From a checkpoint of a small image classifier.
Model: 19.1M parameters, arch mlp_mixer, norm rmsnorm, moe soft, num experts 16, patch size [4, 4], layers 8.
Data: trained on microscope photos of single blood and bone marrow cells, 48542 training examples, 21.4 epochs.
Rows from block 2 of a small image classifier, named by matrix and row number. Rows with one number belong to one neuron. Each number is 128 + 24 x the weight over its row's rms, rounded and kept within 0 to 255. All counts start at 0. Numbers have three digits each. After the name is the row's rms in percent of the matrix's.
Before each neuron's rows are labels from the 100 images, of 14976, where the neuron reaches its highest value: "top examples" is what is common among them. Only what is clearly more common there than usual is listed. The data: microscope photos of single blood and bone marrow cells.
# fc1: MLP up (model.blocks.2.mlp.fc1.weight, 1024x256), inputs 0-85
# fc2: MLP down (model.blocks.2.mlp.fc2.weight, 256x1024, transposed), outputs 0-85

top examples: cell type: artefact
fc1.64 100:139095145101122112129122123092129174122153114111112145140113134121134126147091113123130113164134115131092126118099130106152125144185137151145169118160105109120128131180141144141152130134100115162120097126149142111155104101117107189165131116117118112156135117
fc2.64 102:128103129147141109131069161111127127141145090113157093127114091126144142137198163099125153124093165076144117113155142125151099162079122157154145133095131139110144138066126119130142131123127122134148197090130117119137122143111143103126147101122135129097146139

top examples: cell type: artefact
fc1.236 100:134156086150146131113125102134135150134147121160125149160073126153121127127163121104150103105162107127133153158071143121168164096157114143121108143107162137147125099148138152153106140150139088108144108093140138125142148125107140111134155146170126144119132137
fc2.236 118:108138141142086123131122137137146110142137119133130151075157175150154115140150151128106109123096159118108119124157099122112121136110160152141137124139087115124111180130138174140104115098142147105113118164183156112164039101116092140100126146139145137138143102

top examples: cell type: segmented neutrophil
fc1.567 102:121140112120147044130104136117139153159138144124135154127115112148124067127140102151143129136106144119111129149121106127116091128122161141153119133120147127110146141121129175166068130099116149166123120088155085154140141158204136107117123113141140121131115088
fc2.567 125:131121121152129168176126145135138118162101163108111136143087115134151133165145124118166100119131170125128129132169120130114170127125163126123105136123092094141196133128098114158161097110129136119120154094101112144129100133118125168105127143134134115169175112

top examples: smear: peripheral blood; cell type: myeloblast
fc1.396 093:130138144133120123148096139160145166168096137115157137138113139127126156141152130113148066113120161144122153091142169135125122101118157134114163169126157176099128145141152111106134170151124090152138133134162140128135168149097174089124124136103116103118164107
fc2.396 107:116073144126169120119078108112113140115138111147109115099125153175168092119125113119068146132132082125091123131110116151097163100138113131158088140105134158167116122109154144090160113086128114091150119086090154121112131125144092121108122121206159127122151110

top examples: cell type: segmented neutrophil
fc1.363 102:128119142134144094108112141128149172104135130120123139146140139124144134151135115108111137105158178110127163120125124105142181121134156102194109146103150133172133118128107150121089103133112132147135130134132143120110113141157132093127138154126162125119124094
fc2.363 124:113134148147119116141086141130138080146129112112105098099110095119141099117107131144097144135136105124149109117171097098132182165130126165128142148136099127082155105119161175124180168146132143148138092123118090101149141109113117143112090134140159113115104135

top examples: cell type: artefact
fc1.348 092:111125144098109112155134180114135130160112129135152137114155096145156109162148090131148144095075168150103134144138132109087134151121131107152145136165159128140136070166116115154110100134085089100133174160075112088170109171104138116103120138120105120084162145
fc2.348 087:138129090110144134099107154170134144123162146127100155075117162117160137139119165102125117179189144159121117135097116096158136134106153175102132138141140152122112152146140143117107111117109134123118135094161120151160122129112122083176085094117173116167181129

top examples: cell type: lymphocyte
fc1.280 107:111124166096107120118127175223185139116120130108142120137140140148141156117149175115112163132126146082103147101145114135106121152118154137079100129130140148085178102086134111093126110160142120100117137096120106125172141153128119116139130108127095117137126110
fc2.280 101:131153081101188133166080120136149115143111136126103104082101123100158163142108103148081095158136085118135094131118118136130120126116100193116092121138139140148141101146132118128143125118093154120134123108123083116117103098111104140124123176163105162128125153

top examples: cell type: segmented neutrophil
fc1.741 099:119093124099112132114141112100127076133175071096127085131165139085134171132136096152115138177111142088126094122116114158096144126104117119105145136141120104123115084121137098123139146148117157109150162170146111185094153130148103129087123185119166152154093174
fc2.741 101:143143122139127122144137104154150163141085162122094128127124101102136132092158126120138111114139107121138104103132162111141108130174094125149153127141125143095112125115140132117110150131095156096125077134120157171168161102185136126176103095162107141148150140

top examples: cell type: artefact
fc1.146 100:130109129114108107159120081161121099148167086118125136130135109136138151103138123127154106114149135119145136155149089144181177119144144170127101163139074106126134148134175102085121128154161107082118107108177159084146160121111106110126129130114127127116106111
fc2.146 106:142190128122144118100122101143149173136105124098099161143147170128131110128127136117121093132109129098102086111119094114098132154128100147130176123139190129126143092124101095146113131131127148155111155141135103149075091147148098104136105137086101075159155081

top examples: smear: peripheral blood; cell type: segmented neutrophil
fc1.114 095:095102138078124075149093094121142112151144120120106133135149123129107114114118156105113152093153155184092111116150116107109134136121121136130112102145099106105112136101105113095144117154117156147099159124087149131088118113136121143134151149132145137126141152
fc2.114 099:169120132161116113066161118196124154092117118140123173152123115114148105103159137152127128151158125130175101140129131124092118134128128120132143093143157147121092133118177107140133155091144104113078099143164100089139196138153116123141149107129128078138096106

top examples: cell type: lymphocyte
fc1.708 103:134161101137138158149159105121144131120139119125130108136137134122104182090124145137113138085125126108160140166156147128133121130110123096136147158135146157105144129078108161142112062154176117135096143157083164133159116126119111142126142120138168140101130144
fc2.708 101:116115126125123152100127162183124161129141110136117088121121134128116072151124148088075129183108115160154125109138132148134130133175108137144149102159116151177116163139119135154138121164131119118152148138149159124159128135094123141140129116094144104109179096

top examples: cell type: lymphocyte
fc1.523 100:104155148148182181149127126118127137108143069095109105213103148125133116130115082117135166153087115136129143146152148147126142173121113111091157090102080137124129108141174106095151149145105116130166127135117138131103117111124102110136124123110114148122134123
fc2.523 108:140112129132114111131130122141102111111105109107156108109105116137127116149103152105120119137156105120126140059122106140103133092135200145093121150127115158099142094137116111154155100099151122124094117155139160115121101114138101114134136166133129116112120123

top examples: cell type: lymphocyte
fc1.303 092:126144126159118141089132157128099151139155151133139151133085073084150107172145092166137095111107102127129128157090179162138137132101118108117134142107105123144117157138135151158159126108139084134176102112116167153110180114128133140160125091096124128116151194
fc2.303 083:149130148107119116174080125109112120120127083084143101097148105148119131131131089093112111090104115146138150144113118130117136098125113152135138120092110141126148145127089127130065134161116124157115092141211097141071120124140159111117111166147164126082135159

top examples: cell type: segmented neutrophil
fc1.42 117:115113167124104104127132098091140165121133154116095130145119102143129131131135128121104154157135162137145182114172133169078152146139139139157102186143142130067147155114086143139108121132089095170132112113102116156183130137092117198107086136118097111130130110
fc2.42 111:080140129135136128135110119107186089156123137154104120115137182149131098132141095128105088127124145125129104086136102136192125150157131151137207129102121123135137105139108095156132107116109123125162141138122104143130147128149156114139166109115165117140105105

top examples: smear: peripheral blood; cell type: myeloblast
fc1.443 092:117153140140155118129129178112158190103126107127159154173118080089162127154094125121147165145152148138096185128113103109141136136131135127154123098131112153145133198136156115163145141150111145107071085122125128080124178117121122111119106127098142156111123144
fc2.443 086:144110120110106159113099132161103125155132140063080131126115132119157153119138155090151091149114169170119115129148148119125132121090127152122116124145099137147138127114122083118165131119133132162148168113138111136066131125141161118126177111117148115118143110

top examples: smear: peripheral blood
fc1.40 099:121122135132144126107111116135139146129135090112129146140168134111111172165097122157122120130122120161127108086125135107134126138137091104143129117143097122165127126099122164109122094131132141093139133153128140107112104116112135141173153109147201156122146181
fc2.40 097:129144105183140111147133110115126130127133147164114072114126077147129133133129094123081113129106118123121148129135139138156143103137184136131110124110141110112125097095125109126079130108169128131131148152162143151135135155131151120099129106065110090194117121

top examples: smear: peripheral blood; cell type: lymphocyte
fc1.39 109:143141101131145127093143155122135127158159154066180126142128104088118102117127130091167113123098131118103134117097113082101148132188112118102130130134130146155120129138182148114122116104101162100153129173142130153086122132143100128137132118124118094100134109
fc2.39 101:105082164161123146109092107148119168088122115165123097116132114145120141147149119115144144126136124138128085133177143121165126128132115131142104121099158098134132126095098129145136118092143084110106152112090162132151152156115161170147119173154115097131088137

top examples: smear: peripheral blood
fc1.448 098:107115147130184152099121150114138138106110098098134131129140129131125106165140082127145134101078131206122132120113116114162159127142141118151137138126098124129138142124121120144095135107143140168119135163131049130134131151105171115078114124098111131145142154
fc2.448 106:146145086161125154134095137133134123121180126164136145132117156087135162168144093100131131142142170083118112136126153122125120120090112135164112115144139169146109119123120100103121142116099128140160123135163154125128139056145124131182157122145099155128177131

top examples: cell type: erythroblast
fc1.457 109:141127155099130148101108153132167150109099124113088188129152133169110123070144154117149124160168163093143119133116172132153114161131127135131122127138144140139150057102114142093117104136153120117177161176143141146138118118122106150083114141144161146114116129
fc2.457 118:152108116121140125162093137155121114106091134138149148119132136140122096121121127122140173137103142096152110145148112110100150154136137169148080121104141141154106149162163092112132132104140108082098114124126122120129132111119138136125186119138150143127140137

top examples: cell type: artefact
fc1.540 109:138132127161126140125137139137136142099130136108134090109123123112119150091096149149135125131110149140159134135159137117145134129097113127120143138139109073164119111127172103173082147126104077162116100171152114111115141149125120111131117141127121102094113127
fc2.540 108:109122094092085128184154105130172124146143113131133135164144104150148125133166181085152113137125087094134152136128138146136150088123116116130130117116089118127095151181081087118134130121167175131078130151154110177136087098133108140131106086099133135153143146

top examples: cell type: artefact
fc1.602 095:157122110072140097139152133188091164098124139164175120099146159129151120136147140106121104125120101098158085159102092130117107117098105158147179136179098122154168146128123088102116094152071131161137136145072076136161110138136119119129094115107155118126122156
fc2.602 103:122124174133098129124126144109165143127109150089100114112118165117126157125145155087131100121125146124121159114191156098137138160108135139116120123136132138119120114146130132156105143114127107101133137138152146099137149155118130145118097092166092141135098114