{"dataset": "microscope photos of single blood and bone marrow cells", "image_size": 32, "cutout": 0.4, "targets": ["smear"], "activation": "gelu", "inner_norm": true, "moe_every": 2, "layers": 8, "label_smoothing": 0.2, "loss": "cross_entropy", "residual_init": "none", "lr_schedule": "cosine"}
Rows from block 2 of a small image classifier, named by matrix and row number. Rows with one number belong to one neuron. Each number is 500 + 40 x the weight over its row's rms, rounded and kept within 0 to 999. All counts start at 0. Numbers have three digits each.
After each neuron's rows are labels from the 100 images, of 14976, where the neuron reaches its highest value: "top examples" is what is common among them. Only what is clearly more common there than usual is listed. The data: microscope photos of single blood and bone marrow cells.
# fc1: MLP up (model.blocks.2.mlp.fc1.weight, 1024x256), inputs 172-255
# fc2: MLP down (model.blocks.2.mlp.fc2.weight, 256x1024, transposed), outputs 172-255

fc1.96:426451482538503520574508466533492492382467447515546552555502498477492480507501455448572515451521406487542539523450471452473526477469476522476473515449448514436484616517531554547462545511455478476505433528495452487581467469441494496513450451508430490529
fc2.96:527522482551575480516511515501547526551499527500497477539494526546520499519526483560450444535512534535532445486524552551500502463480441444500457488550517523520516467498513510477560488507495535465454457442525456517428493499514453503466559450412473542498
top examples: smear: peripheral blood; cell type: myeloblast

fc1.760:482564523470500471534516470559462526487540494548429534512497532528500444534535500492502459456586389553569491519525574448533464535497468468524487514468491532508470510504446435533519532456472472487481482479479510453443475414522497552518538478480519463463
fc2.760:532478512493508548529554503515461413465532494457524468428504510540540466510546528477501434449560505538475470426545499547485456507485499518515410432473527475470515558495538529430440533539447546497534466564491478425510466508524509385493515469410476497464
top examples: cell type: lymphocyte

fc1.19:475521511465516495421440618550569477439452496508502532402510477479567395568536575539506525558491477448506506501556477492447424559516486489454473547550486456497457473500550517443478488533537549487503496502498482542470447526486443560578528529498471496533
fc2.19:500544464499509523493541391500496502468602546531481457543471428466455534430578505498533478463487533468453556519421544471451457431599449549483561432523471463496527501494507390467526479497425502529536471483494548486559500567568528543508478473490492523509
top examples: cell type: lymphocyte

fc1.666:481455472526474469457481516431584489542559470436472487413450440551454537494542482504502487456486497439514516501517510519549470446509513529521577518521575519563434496533483446550445502557446467459558517467485514534545484407484507475580557490506475528478
fc2.666:456495583520520454553582523511472512553591454473538531475580490480436492482464494417531497548531461540530473461450510503523550497514490443465458597554456445467499524491527596453543435440436546565404451487481453440500529509490504478449449531468544613492
top examples: cell type: artefact

fc1.69:479505472480438558488447474529496416562488511426454483587490545502484453533633565467476469536419456456489531496444563451534525513502486463471405456473494429471452455500546503465515501520479488362487525488524490482502567526544521514531520478453518454507
fc2.69:465482506466507464533540500481434485468462452572444482457551521477522520470452457484558473519497498559569513509517467553470545472545470434490580533477501605493474451539455467569486500481459529499560549519551459529468460523519448467475511575503528464503
top examples: cell type: lymphocyte

fc1.71:465470449510566469503489524498480545430588472492477495539458583500489494444543465533557433530459468478565539517519524454442465561491503479577479429503520448464445560575546507532475509505495555507546409458525474502506512444432427527508495396430434466569
fc2.71:484461544419520433501447602470506529500507520500479463466558431449482483519533441476492510522466465522524489427508477474532572401597506463480500458536409497487544495444481475599509539467495457515475444511517546463494494553491487546521468506463457483488
top examples: cell type: lymphocyte

fc1.64:577466548485568490452534466483466479489515514502498505613516504510536494451450519548465531486433524537566494520491490554521460449419587471502481458528476486497490520487520539419405468519481552499499443489416502508469543442410548443511609435498477480531
fc2.64:537539522499485510559540496492494467528488525486506528471490471523495474559513549507505436512588531482525502518554433485495566514503367457526543527485516526518467502518477492578456473547475486564505480515545543452547491491522431534492489501435429543645
top examples: cell type: artefact

fc1.631:524478407469476507496486536442542514505492482511550479448505554497496501533503511499412495518501518530455509503502535467496527471508461470582428508502469580441589539503479494558501555489467522461465475544512540512545487515503465542485479486479589495464
fc2.631:471506502548484599494469483487495538537437503520546477506498450459410538541455507539493551480483539441477454543542497536526539455550557533469539459563469468451522563479482549495506527520471500471488462563543494511448547537421563451444499511511452509505
top examples: smear: peripheral blood; cell type: segmented neutrophil

fc1.628:394482567596537455550499489532471505491512520495517506489612521417501473515510493526485523518501480489513499524482494606491417492499509505484564530474514518481471571508505526460518498483491413503470536416489486501521569448505466528521502435535463468550
fc2.628:478502523464502503457501522503562491567524504446538530533479461439536561514476528454573523480415427481460551522445485454571539531452431472484520484516456497491529520499540531526438566559519499440494521464513514497483438597411537491501539472473570479490
top examples: cell type: lymphocyte

fc1.708:479505482482504529520530518513552452456483501433506495542547455541492501558527489534490420482531466463477472493472514550527529528438505471523497530529501501507434455526499506543468473474491491380503456469473535554505535391493363480554463484592449458446
fc2.708:449513477472507456411498464497432504513495506464479472568508448451384479483521428478467542477587473493523541502508496475511521514503521518565495479467510508490567500444506497481471436522511485540581525467557487538601466440473553464545529491490470531531
top examples: cell type: lymphocyte

fc1.81:517544468477538510433540529563419468535499518491398551476512452456474408503507560436453495480492583514601421529490434471504558552452515538520512497512498508495509455529533517571536443542520519530493495500585511477536488525503446449492504470526523496420
fc2.81:514457529505508414513533441558480474464533473496577427572512429510536504515501451491552553489492504531474466531497492554483538486517499472547427466539465521527484498504480496563501438408506535398544495495457394527415500569562540509550532528477457518491
top examples: cell type: lymphocyte

fc1.180:555488439499472523469469487532446493490453481465479516504556475452484503521500493476507548463539490501525555458447494432475582515518521495478554501458495471428499480480500477552548524536527468417550436618502434556482445443564534567534447469474509517483
fc2.180:529520480531468534485509554522535515560497492509436511439458521543537519449501454503444485490516572490508426490543491533476553504485550458531486526496522570544499445445521606463497528503506486485513524427587512475513569518425518462507542434554491552493
top examples: smear: peripheral blood; cell type: segmented neutrophil

fc1.397:583507481473524518499556443477439477466576545495519472525505531498523442461494486516480546438507544495481533534505497429454457499500448539468459519454500523493496496465431460488476504518516524500516467507570548487516476507607579457475526587488481499466
fc2.397:468465530481547457484470528567534515527447518486468484504448532443507535500508503514513419568504387444481491400539461521445569506494510534506533486470562574513565513554479585543555511525519492461486486420458468488499491503546464481561464449483493513421
top examples: cell type: artefact

fc1.581:462513487456505491508482523474513505539459586539505457481527551546514516519499506540463555462530474475463520503449528519501462543464422507531460557478521469511437475507461509500567504484482517496581507587507394446536495399526543505450422445525497498425
fc2.581:496405504505439548530558512462469554501480490523511483456511486490467506542547453451527522514446481445464487512554462505501551564516599452525476520514511462535521476492519530486482496524455490431539479492523517447495483477512505483512492552548565470406
top examples: smear: peripheral blood; cell type: segmented neutrophil

fc1.369:491520507500433443503513481485502458517454416484477530515454426533551447542473525471511522479520565522416480547565491497522498552494524520533518533483574539509462462530557408531509456516487458494512466587489491508523512443490531594473466539468410496484
fc2.369:522472474469481506523524454487531483453537417504466520480498504476468436481521537521545462494503501589493538492444522502483564470478529550477516590439420460518596532470437530490466496429476433478476466446502530495444436507549458557523504471543495471521
top examples: smear: peripheral blood; cell type: lymphocyte

fc1.9:490494469492519517476451464464568543470612489530586526473459520581518539512427528523505476548628483552511455494419439476471486513573561523471492501548459526526477516490451470488466502523445541556484480470466531499522564506475494469490537520536440595502
fc2.9:587513519542482523509541525492521592480468462482462471546448478541504444497450544514424520460402482448516568520494530472542499514468480520486489487417479461507455490479482549447513516439512532463524536534534454557480476475449459568529589555547554448470
top examples: smear: peripheral blood

fc1.129:483518506465487524525454462449472474476522491508573526493429480519495526473487507467465470565490552407525424521536478531486524489485484537570520523470539561539501574499435461525481505488497568493447489529480531520495447531453536512461576543541451591405
fc2.129:491481534486439497496499510461502530495517491490484529533506471547495454483464560575515562467517460510485509559458507567460525444481462424461509429515470470457452477506509514496510510416480570546475489585565512495521584461505545481508509434479589455479
top examples: smear: peripheral blood; cell type: myeloblast

fc1.198:498524525530546452508521513453472512533475530502565486429504441540507555549513550490472460472462554514486520534498490583573538472483483548498461525602474487526513429509498570470499482536491504534528467550414498518581454418487509467459465495549485537517
fc2.198:553555475501467504477484493489399510486461522442450453526555478546503415507485512522433482524505589525546453502502519556539544506599504512446474508475482458562524432526548469568427502485465511472483587523523491447532542443415556399489501520541504473497
top examples: cell type: artefact

fc1.434:468569476528538417592479490502519560506520413466490562476552492467446575460487458497530535424540453475421491538519453488470480520456486542450479512474565507509390536496523524487516525457530485473460510528486471541551467570524449525552473469543545497444
fc2.434:448469462465505529485497499485532491485540511460463479525573534455474491506520519528463530501471458535462413424528563454506433485566467422526477530470557539465466487569426491416526577519523488518563434514548514523486429431476532533396522532503411500473
top examples: smear: peripheral blood

fc1.700:471441516497527534538471500480546528453546515519498551448556594500472505445508538561479494505457516572510477506481451484462432449442442485502489474527497497468527444566513549482524549490460594518466537480500469543430485451523590518484476516590479487483
fc2.700:535490511507491549488471471471472480536444539424488498493504498455477443546479490548575526490535470450453424473514506418453535487531597544507491415527481510524473461458558539558484565551523509563551559496527457457510500548514516528518516502497468452493
top examples: smear: peripheral blood; cell type: segmented neutrophil

fc1.128:525479536443488597485487514458574546545493505511488481504423497492438464487499511517573508529560446516438518509471493520522491365538484403522513465489542461502548531463523516511501492504509512462558505484463518494479559536567494479480567508522457500536
fc2.128:480501475538527504444504452473438514461500510530486463509475468510562499612438464528489450494514444509506479516465444537483481524427520507485494529482462476561468508478555455491463467513567465459505478438577514542478431436465532542558522474534513432538
top examples: smear: peripheral blood

fc1.389:555525555506419412437505485490541444489501468507472535464499509466507532587459451460556513500483491488490548543524499534520514480461507442440477550502510506487491544474502555449496477583529489541470463461489500503468512510483511538479501469570501521478
fc2.389:466591494520409474551519532485525486517468526525538463482530443605448564480461544485461523502480489533545480454501474457457548515507467543474580539520470509473519487507585512509463474459469512454538538459565536506456524554530525496570435553492461518493
top examples: cell type: artefact

fc1.171:460469513475454492483557526543503461415505483501495555527466424493468526485494506553473477504460546484467470493548483491494511526533505505504431490537473509448470502426463481534546440598574433485531467485506516472523442538486534509442434396515462493542
fc2.171:468550478611518505483393524445559488551479533468522561510517498490466481505494504523498499534563468499410485499474523534524490470503437477485529510496507533529562562577521495446513445461510593513515503453563472518566556523426486521521525524477517500507
top examples: smear: peripheral blood; cell type: segmented neutrophil

fc1.547:491526477477531465449561526466476480563564447517506536356558546529557506463534552510505520468480521436496586531457465459554502469462493516498565469522512496558500542517519500537539465527496528476474480468495472471493436514494521515562504478493525496478
fc2.547:504538545471509447470475536558415482492480495497509549520460463495555435476502549460546464473526432456542489552458482536492465471485539507514521547435499474496530481513515541547438534446416434526495499578497445564489503544480516505494521492508480464523
top examples: cell type: lymphocyte

fc1.484:561549479481511514523561553504546456553520424507517554469492512545502524503528477472513511483467390532501542439588507498481539515485567539541491417441455471484449473461553544442528494491479502441472485448501551532542542449571508496500527471493523522512
fc2.484:518507520526507498496499451497505476547499476502500522504562517417540498456460536499485526543454565457447456568450478555513496470483555500399507521537520515573511393486468525494508539519512445534464453533528556435528548567484522507502493543539551465428
top examples: smear: peripheral blood

fc1.236:487455515431474480499503517544503499550501588546557497465452500543480471585438548533552477529493472435477474458495439476482477465539462516493484489506549451447488480449514524443503462479462473515498484515506407557577432448446497610533492497512526490429
fc2.236:436490560475523503389565495490507489483483470455445536516454459528537510525511535516472468525486502448502507510508560519558549539464474493518542509412497506619549519510545527539550523571474420465432431553519469422463510480488443515511519496465537468585
top examples: cell type: artefact

fc1.14:468569472510561522466508482462537496496535481452582475463599534504571488422495531399520516505458524500434521561522461488504484430470522477466493489447405564465538515525481575435543500546439522512474490478598516436551472549440464556539495507551451487460
fc2.14:504455529512494506533503484522510517482511541470528518504512499488449512555464466599545479526459451499509465405514499425439456562454428512571514554586542517484510584497489497529453469483504419561527510509428488449533569446552469507407448496517502504494
top examples: smear: peripheral blood; cell type: myeloblast

fc1.523:517525530589486549491501511490529525590487521468555537503517505549540506504480565512516527455475470522469510482553438542547515495450483502436463527485558437563454410453417566513496501530427444474462468530502512487467467510564513561471541515443524509493
fc2.523:503553522505500518513552441498495439464520486558546384521454506506516493501460572489548461509549480512500456558589543655453497474562439528490496499411498512521430505458559469496420473488523486435533519509477438484415496478515454465447485481453492507537
top examples: cell type: lymphocyte

fc1.215:596549539502539450556415447508493488480483513507519434451466429563500525487444493483547484543514606494449496527493558510545505475429506544532500554525499545496501527512500568499439479525470507466535532513518480516493477491486476486541545439423435452419
fc2.215:492492558509428433512506530507440508559476566538456509430475529474503496457528516513496463471487407477552471397488500508540547477619458492514489507521541532504487481442463490538498494563482461500461546458560551493529427490503391502475463449516485504544
top examples: cell type: artefact

fc1.733:505524519492472588472518552488491499484554520507500550545511460550394465458482524511526445505498502556511571511487476501447513552455570482477553482532482521456465490488503466443386491482481473513486436520537505470421469567537539516503492604486564589486
fc2.733:548488484531496520505455579490474478487513460543428467553509449516480466513495474535510560502531452509561454498532567494476567496524442488549476500511518476506530476442556528631624491446437547510487564542458472528488528530488522446559442486459516523500
top examples: smear: peripheral blood; cell type: segmented neutrophil

fc1.445:470527501474587523460497520538508467514530455529437552527489561447517503505536463513476499545531511509562477575522545457543429543462567470573461518502500549535470434574533544403466538479481485416533468491453498477474429543465525519458520462417493506431
fc2.445:534563472500494539517566562431475502557426476504531544460489499521478450494487483494526421522507588503539504569427469481485569475472441522488509512510501523459596458478521516510480507548481491515522502504506492492562516395547487550481523464557457564465
top examples: cell type: artefact

fc1.519:472543519499545513467490508419554481525521482484512452552548480500485521539513460427514502445516517535452552471496519480467528489533537501485531445448566400503478474532470537473499499465461450465438508551486555581528510567561487460527552526499561476416
fc2.519:509523493417443573481506497551444530506503505471520487477470580491563486498433484478490450479411545496524432525446509481493477441447469495460462520582533556432492431462455514532527499530519474578584499430509455519484541425452596521419490471582501450532
top examples: smear: peripheral blood

fc1.684:495497504524467489461585518511488438415482396444448534506532506542524496489461436601546483492520536522480509459545455496530517470477521551437500495499494469485493502517427501533513543487510572546481432516442501536502523430542498495518494575534494546591
fc2.684:455561457510516491468501459530479533450529532463502501455508529483481518534566463481426474487547517448451443553548622568575574548516491478496500558511500515425515469482484550482484456500485465496449563481562497461474505523444495564471427506437417504491
top examples: smear: peripheral blood

fc1.47:573509484544498516549435518517520506514490538519491533511493461524491439511473524518470594457482564418551513434441491453487447498549552513492461436547533558513485446471457550453548503444474413486527505505550437478592502559498473480516557473427520489451
fc2.47:530533506510486490504489474512499508460489459459466423424490465536531474506529483461542456477525462549493480445535521520421469546513501572480469482465480430528496473519506541424460448497519495438432503484452497497443471470535437521527490475529522533452
top examples: cell type: artefact

fc1.223:468508509487514437495497480535521545478488499568506501479584591575526519459454538472480469489506543491447471458481495528504511503475481510511502487472486480448412533544496542463541583539531497458548523443512571457524465504470478423574504457493618514501
fc2.223:531444553496500536529584525443505504414520531512512497456516460504481517527527459530513484518470493517412517475481532500535500531505547499552588474530419488567621487592465474546479521568514458561532500542490449570474486504504454538475522468544525498479
top examples: cell type: lymphocyte

fc1.303:498536537579494520515452497518517473431530444498557510483561519520500448479455496491478562568452535482424529469480469434515460495555485492496516479563494528501435474476400536500465505458516519409503492512487489472505558483478527505469434528571468597465
fc2.303:488510518484512397516452494583459468482511587456460484456471481468517499485459514472540469462533545517462511484526514603487453558443510580459399608479466487471550517501476584530467501579491484515565517463548473553471470515515549512491424471555472458489
top examples: cell type: lymphocyte

fc1.366:528496487490485491503535499482480478428506538426520499523449549568477436483565576430516571539515536524419524527493511498550402484479485526508560570489497482613524507439566494570477557493506453494574519487518561485447514463531484561533511541572469470559
fc2.366:468541491538449540464496531497480397479535482483457552480432517550566481541428490598564440411455507564590420466463545452416539479457467527471510458511456415462479480517575475479519474532568497488517524499506487523478472559469485525492469419513503498523
top examples: cell type: lymphocyte; cell type: erythroblast

fc1.353:561475475427505549519500592529549530441566480519519545542462552472519516436481448418580539559536505492506549485544445476580503452442492462457496556505480438553524481477420580470530514503517491486428459475556470574479551482473462529542406442484559423494
fc2.353:477515543564481508533444498484530534512457483468502438430519419522488510493572509452544559503396448508482455503551487501417467587529413447513515534536484558476449462501533474466427536460485503519531507494479531520441476508493495583499461465455528438529
top examples: cell type: artefact

fc1.505:476448446474470470511527500478457561560500459524522535526476550520537465467531544428561460549461514522505496464477458503475532512466456551533516530422478528529501492482456525523530519513476460515482509480534469528537469510455567542456526512468522533464
fc2.505:539572474510448502479492472514468459458464523482492502443463511455538443543411476556492462517492508486458466523505558570544441531485516554435507508494502442531496453491501537423485509512517460459495508481530453483485464569526491482451514523485521440446
top examples: cell type: lymphocyte

fc1.412:517497527524483535483460541496548421541512466510481498483485553421555541449519485540478505426473489493492460513544480559534496454510558541490496453566531502494499552545537579507470543499480470475512469437532522498463486532457501445568512457584494526552
fc2.412:488549516439536380532505464506473551405519498525576525472499484544478485461473521471505494488545457517469527503499488480540525512504554535524513460595492527508497514493498516451525506609563501436443500563497581559509424410441464436526491525454469436618
top examples: cell type: lymphocyte

fc1.192:481481558452408500546398464519459455517523605438478516541471492441529573474538407536510508500480476564515535418558581459490468497469488526501456465516559469517529482518540486441559497495523439514501511431532478485476477402502499544526470419477463520431
fc2.192:499465418430505505520548508460499475393533518448542513447433482501452396520529605478483559522429543456480431530487475515569574547492510521459540462478496540441517523492418497504471484523501571506551533474543455450526479497447470486517543522496563484516
top examples: cell type: artefact

fc1.604:464464523530527479499509440486503470428504545504455449509544464466502479555428488491567540544479552433501538504490497469506506495511487488535505489599526519489486351494464489453568517556447494527496482474526591464524493453466490501525461504498528533560
fc2.604:464435480518477536487473501514441524535471522477516475469447485449543529478505533468490530535581469532547450528517458570533399449522520595533504552489465534485553576470512498446509517492458499493474533468458429445435478440583502529484521456521480539446
top examples: cell type: artefact

fc1.701:518481501466439487472483452516528531545601479491444535561528532492469473534459490510536544522513558527422508539485534495447484547468494572610462588415512479514467421575494529421452489502478482415444458498460522474524570471511509453488501500526485500497
fc2.701:567425469481573505513419487500489540576508555508533536535490483526481454424572447518495474484465429516501383462475508486527486491511513469496529501515453526501448589484545519475558514592569523512591495553566473478538475483452465419491472497520403540473
top examples: smear: peripheral blood; cell type: segmented neutrophil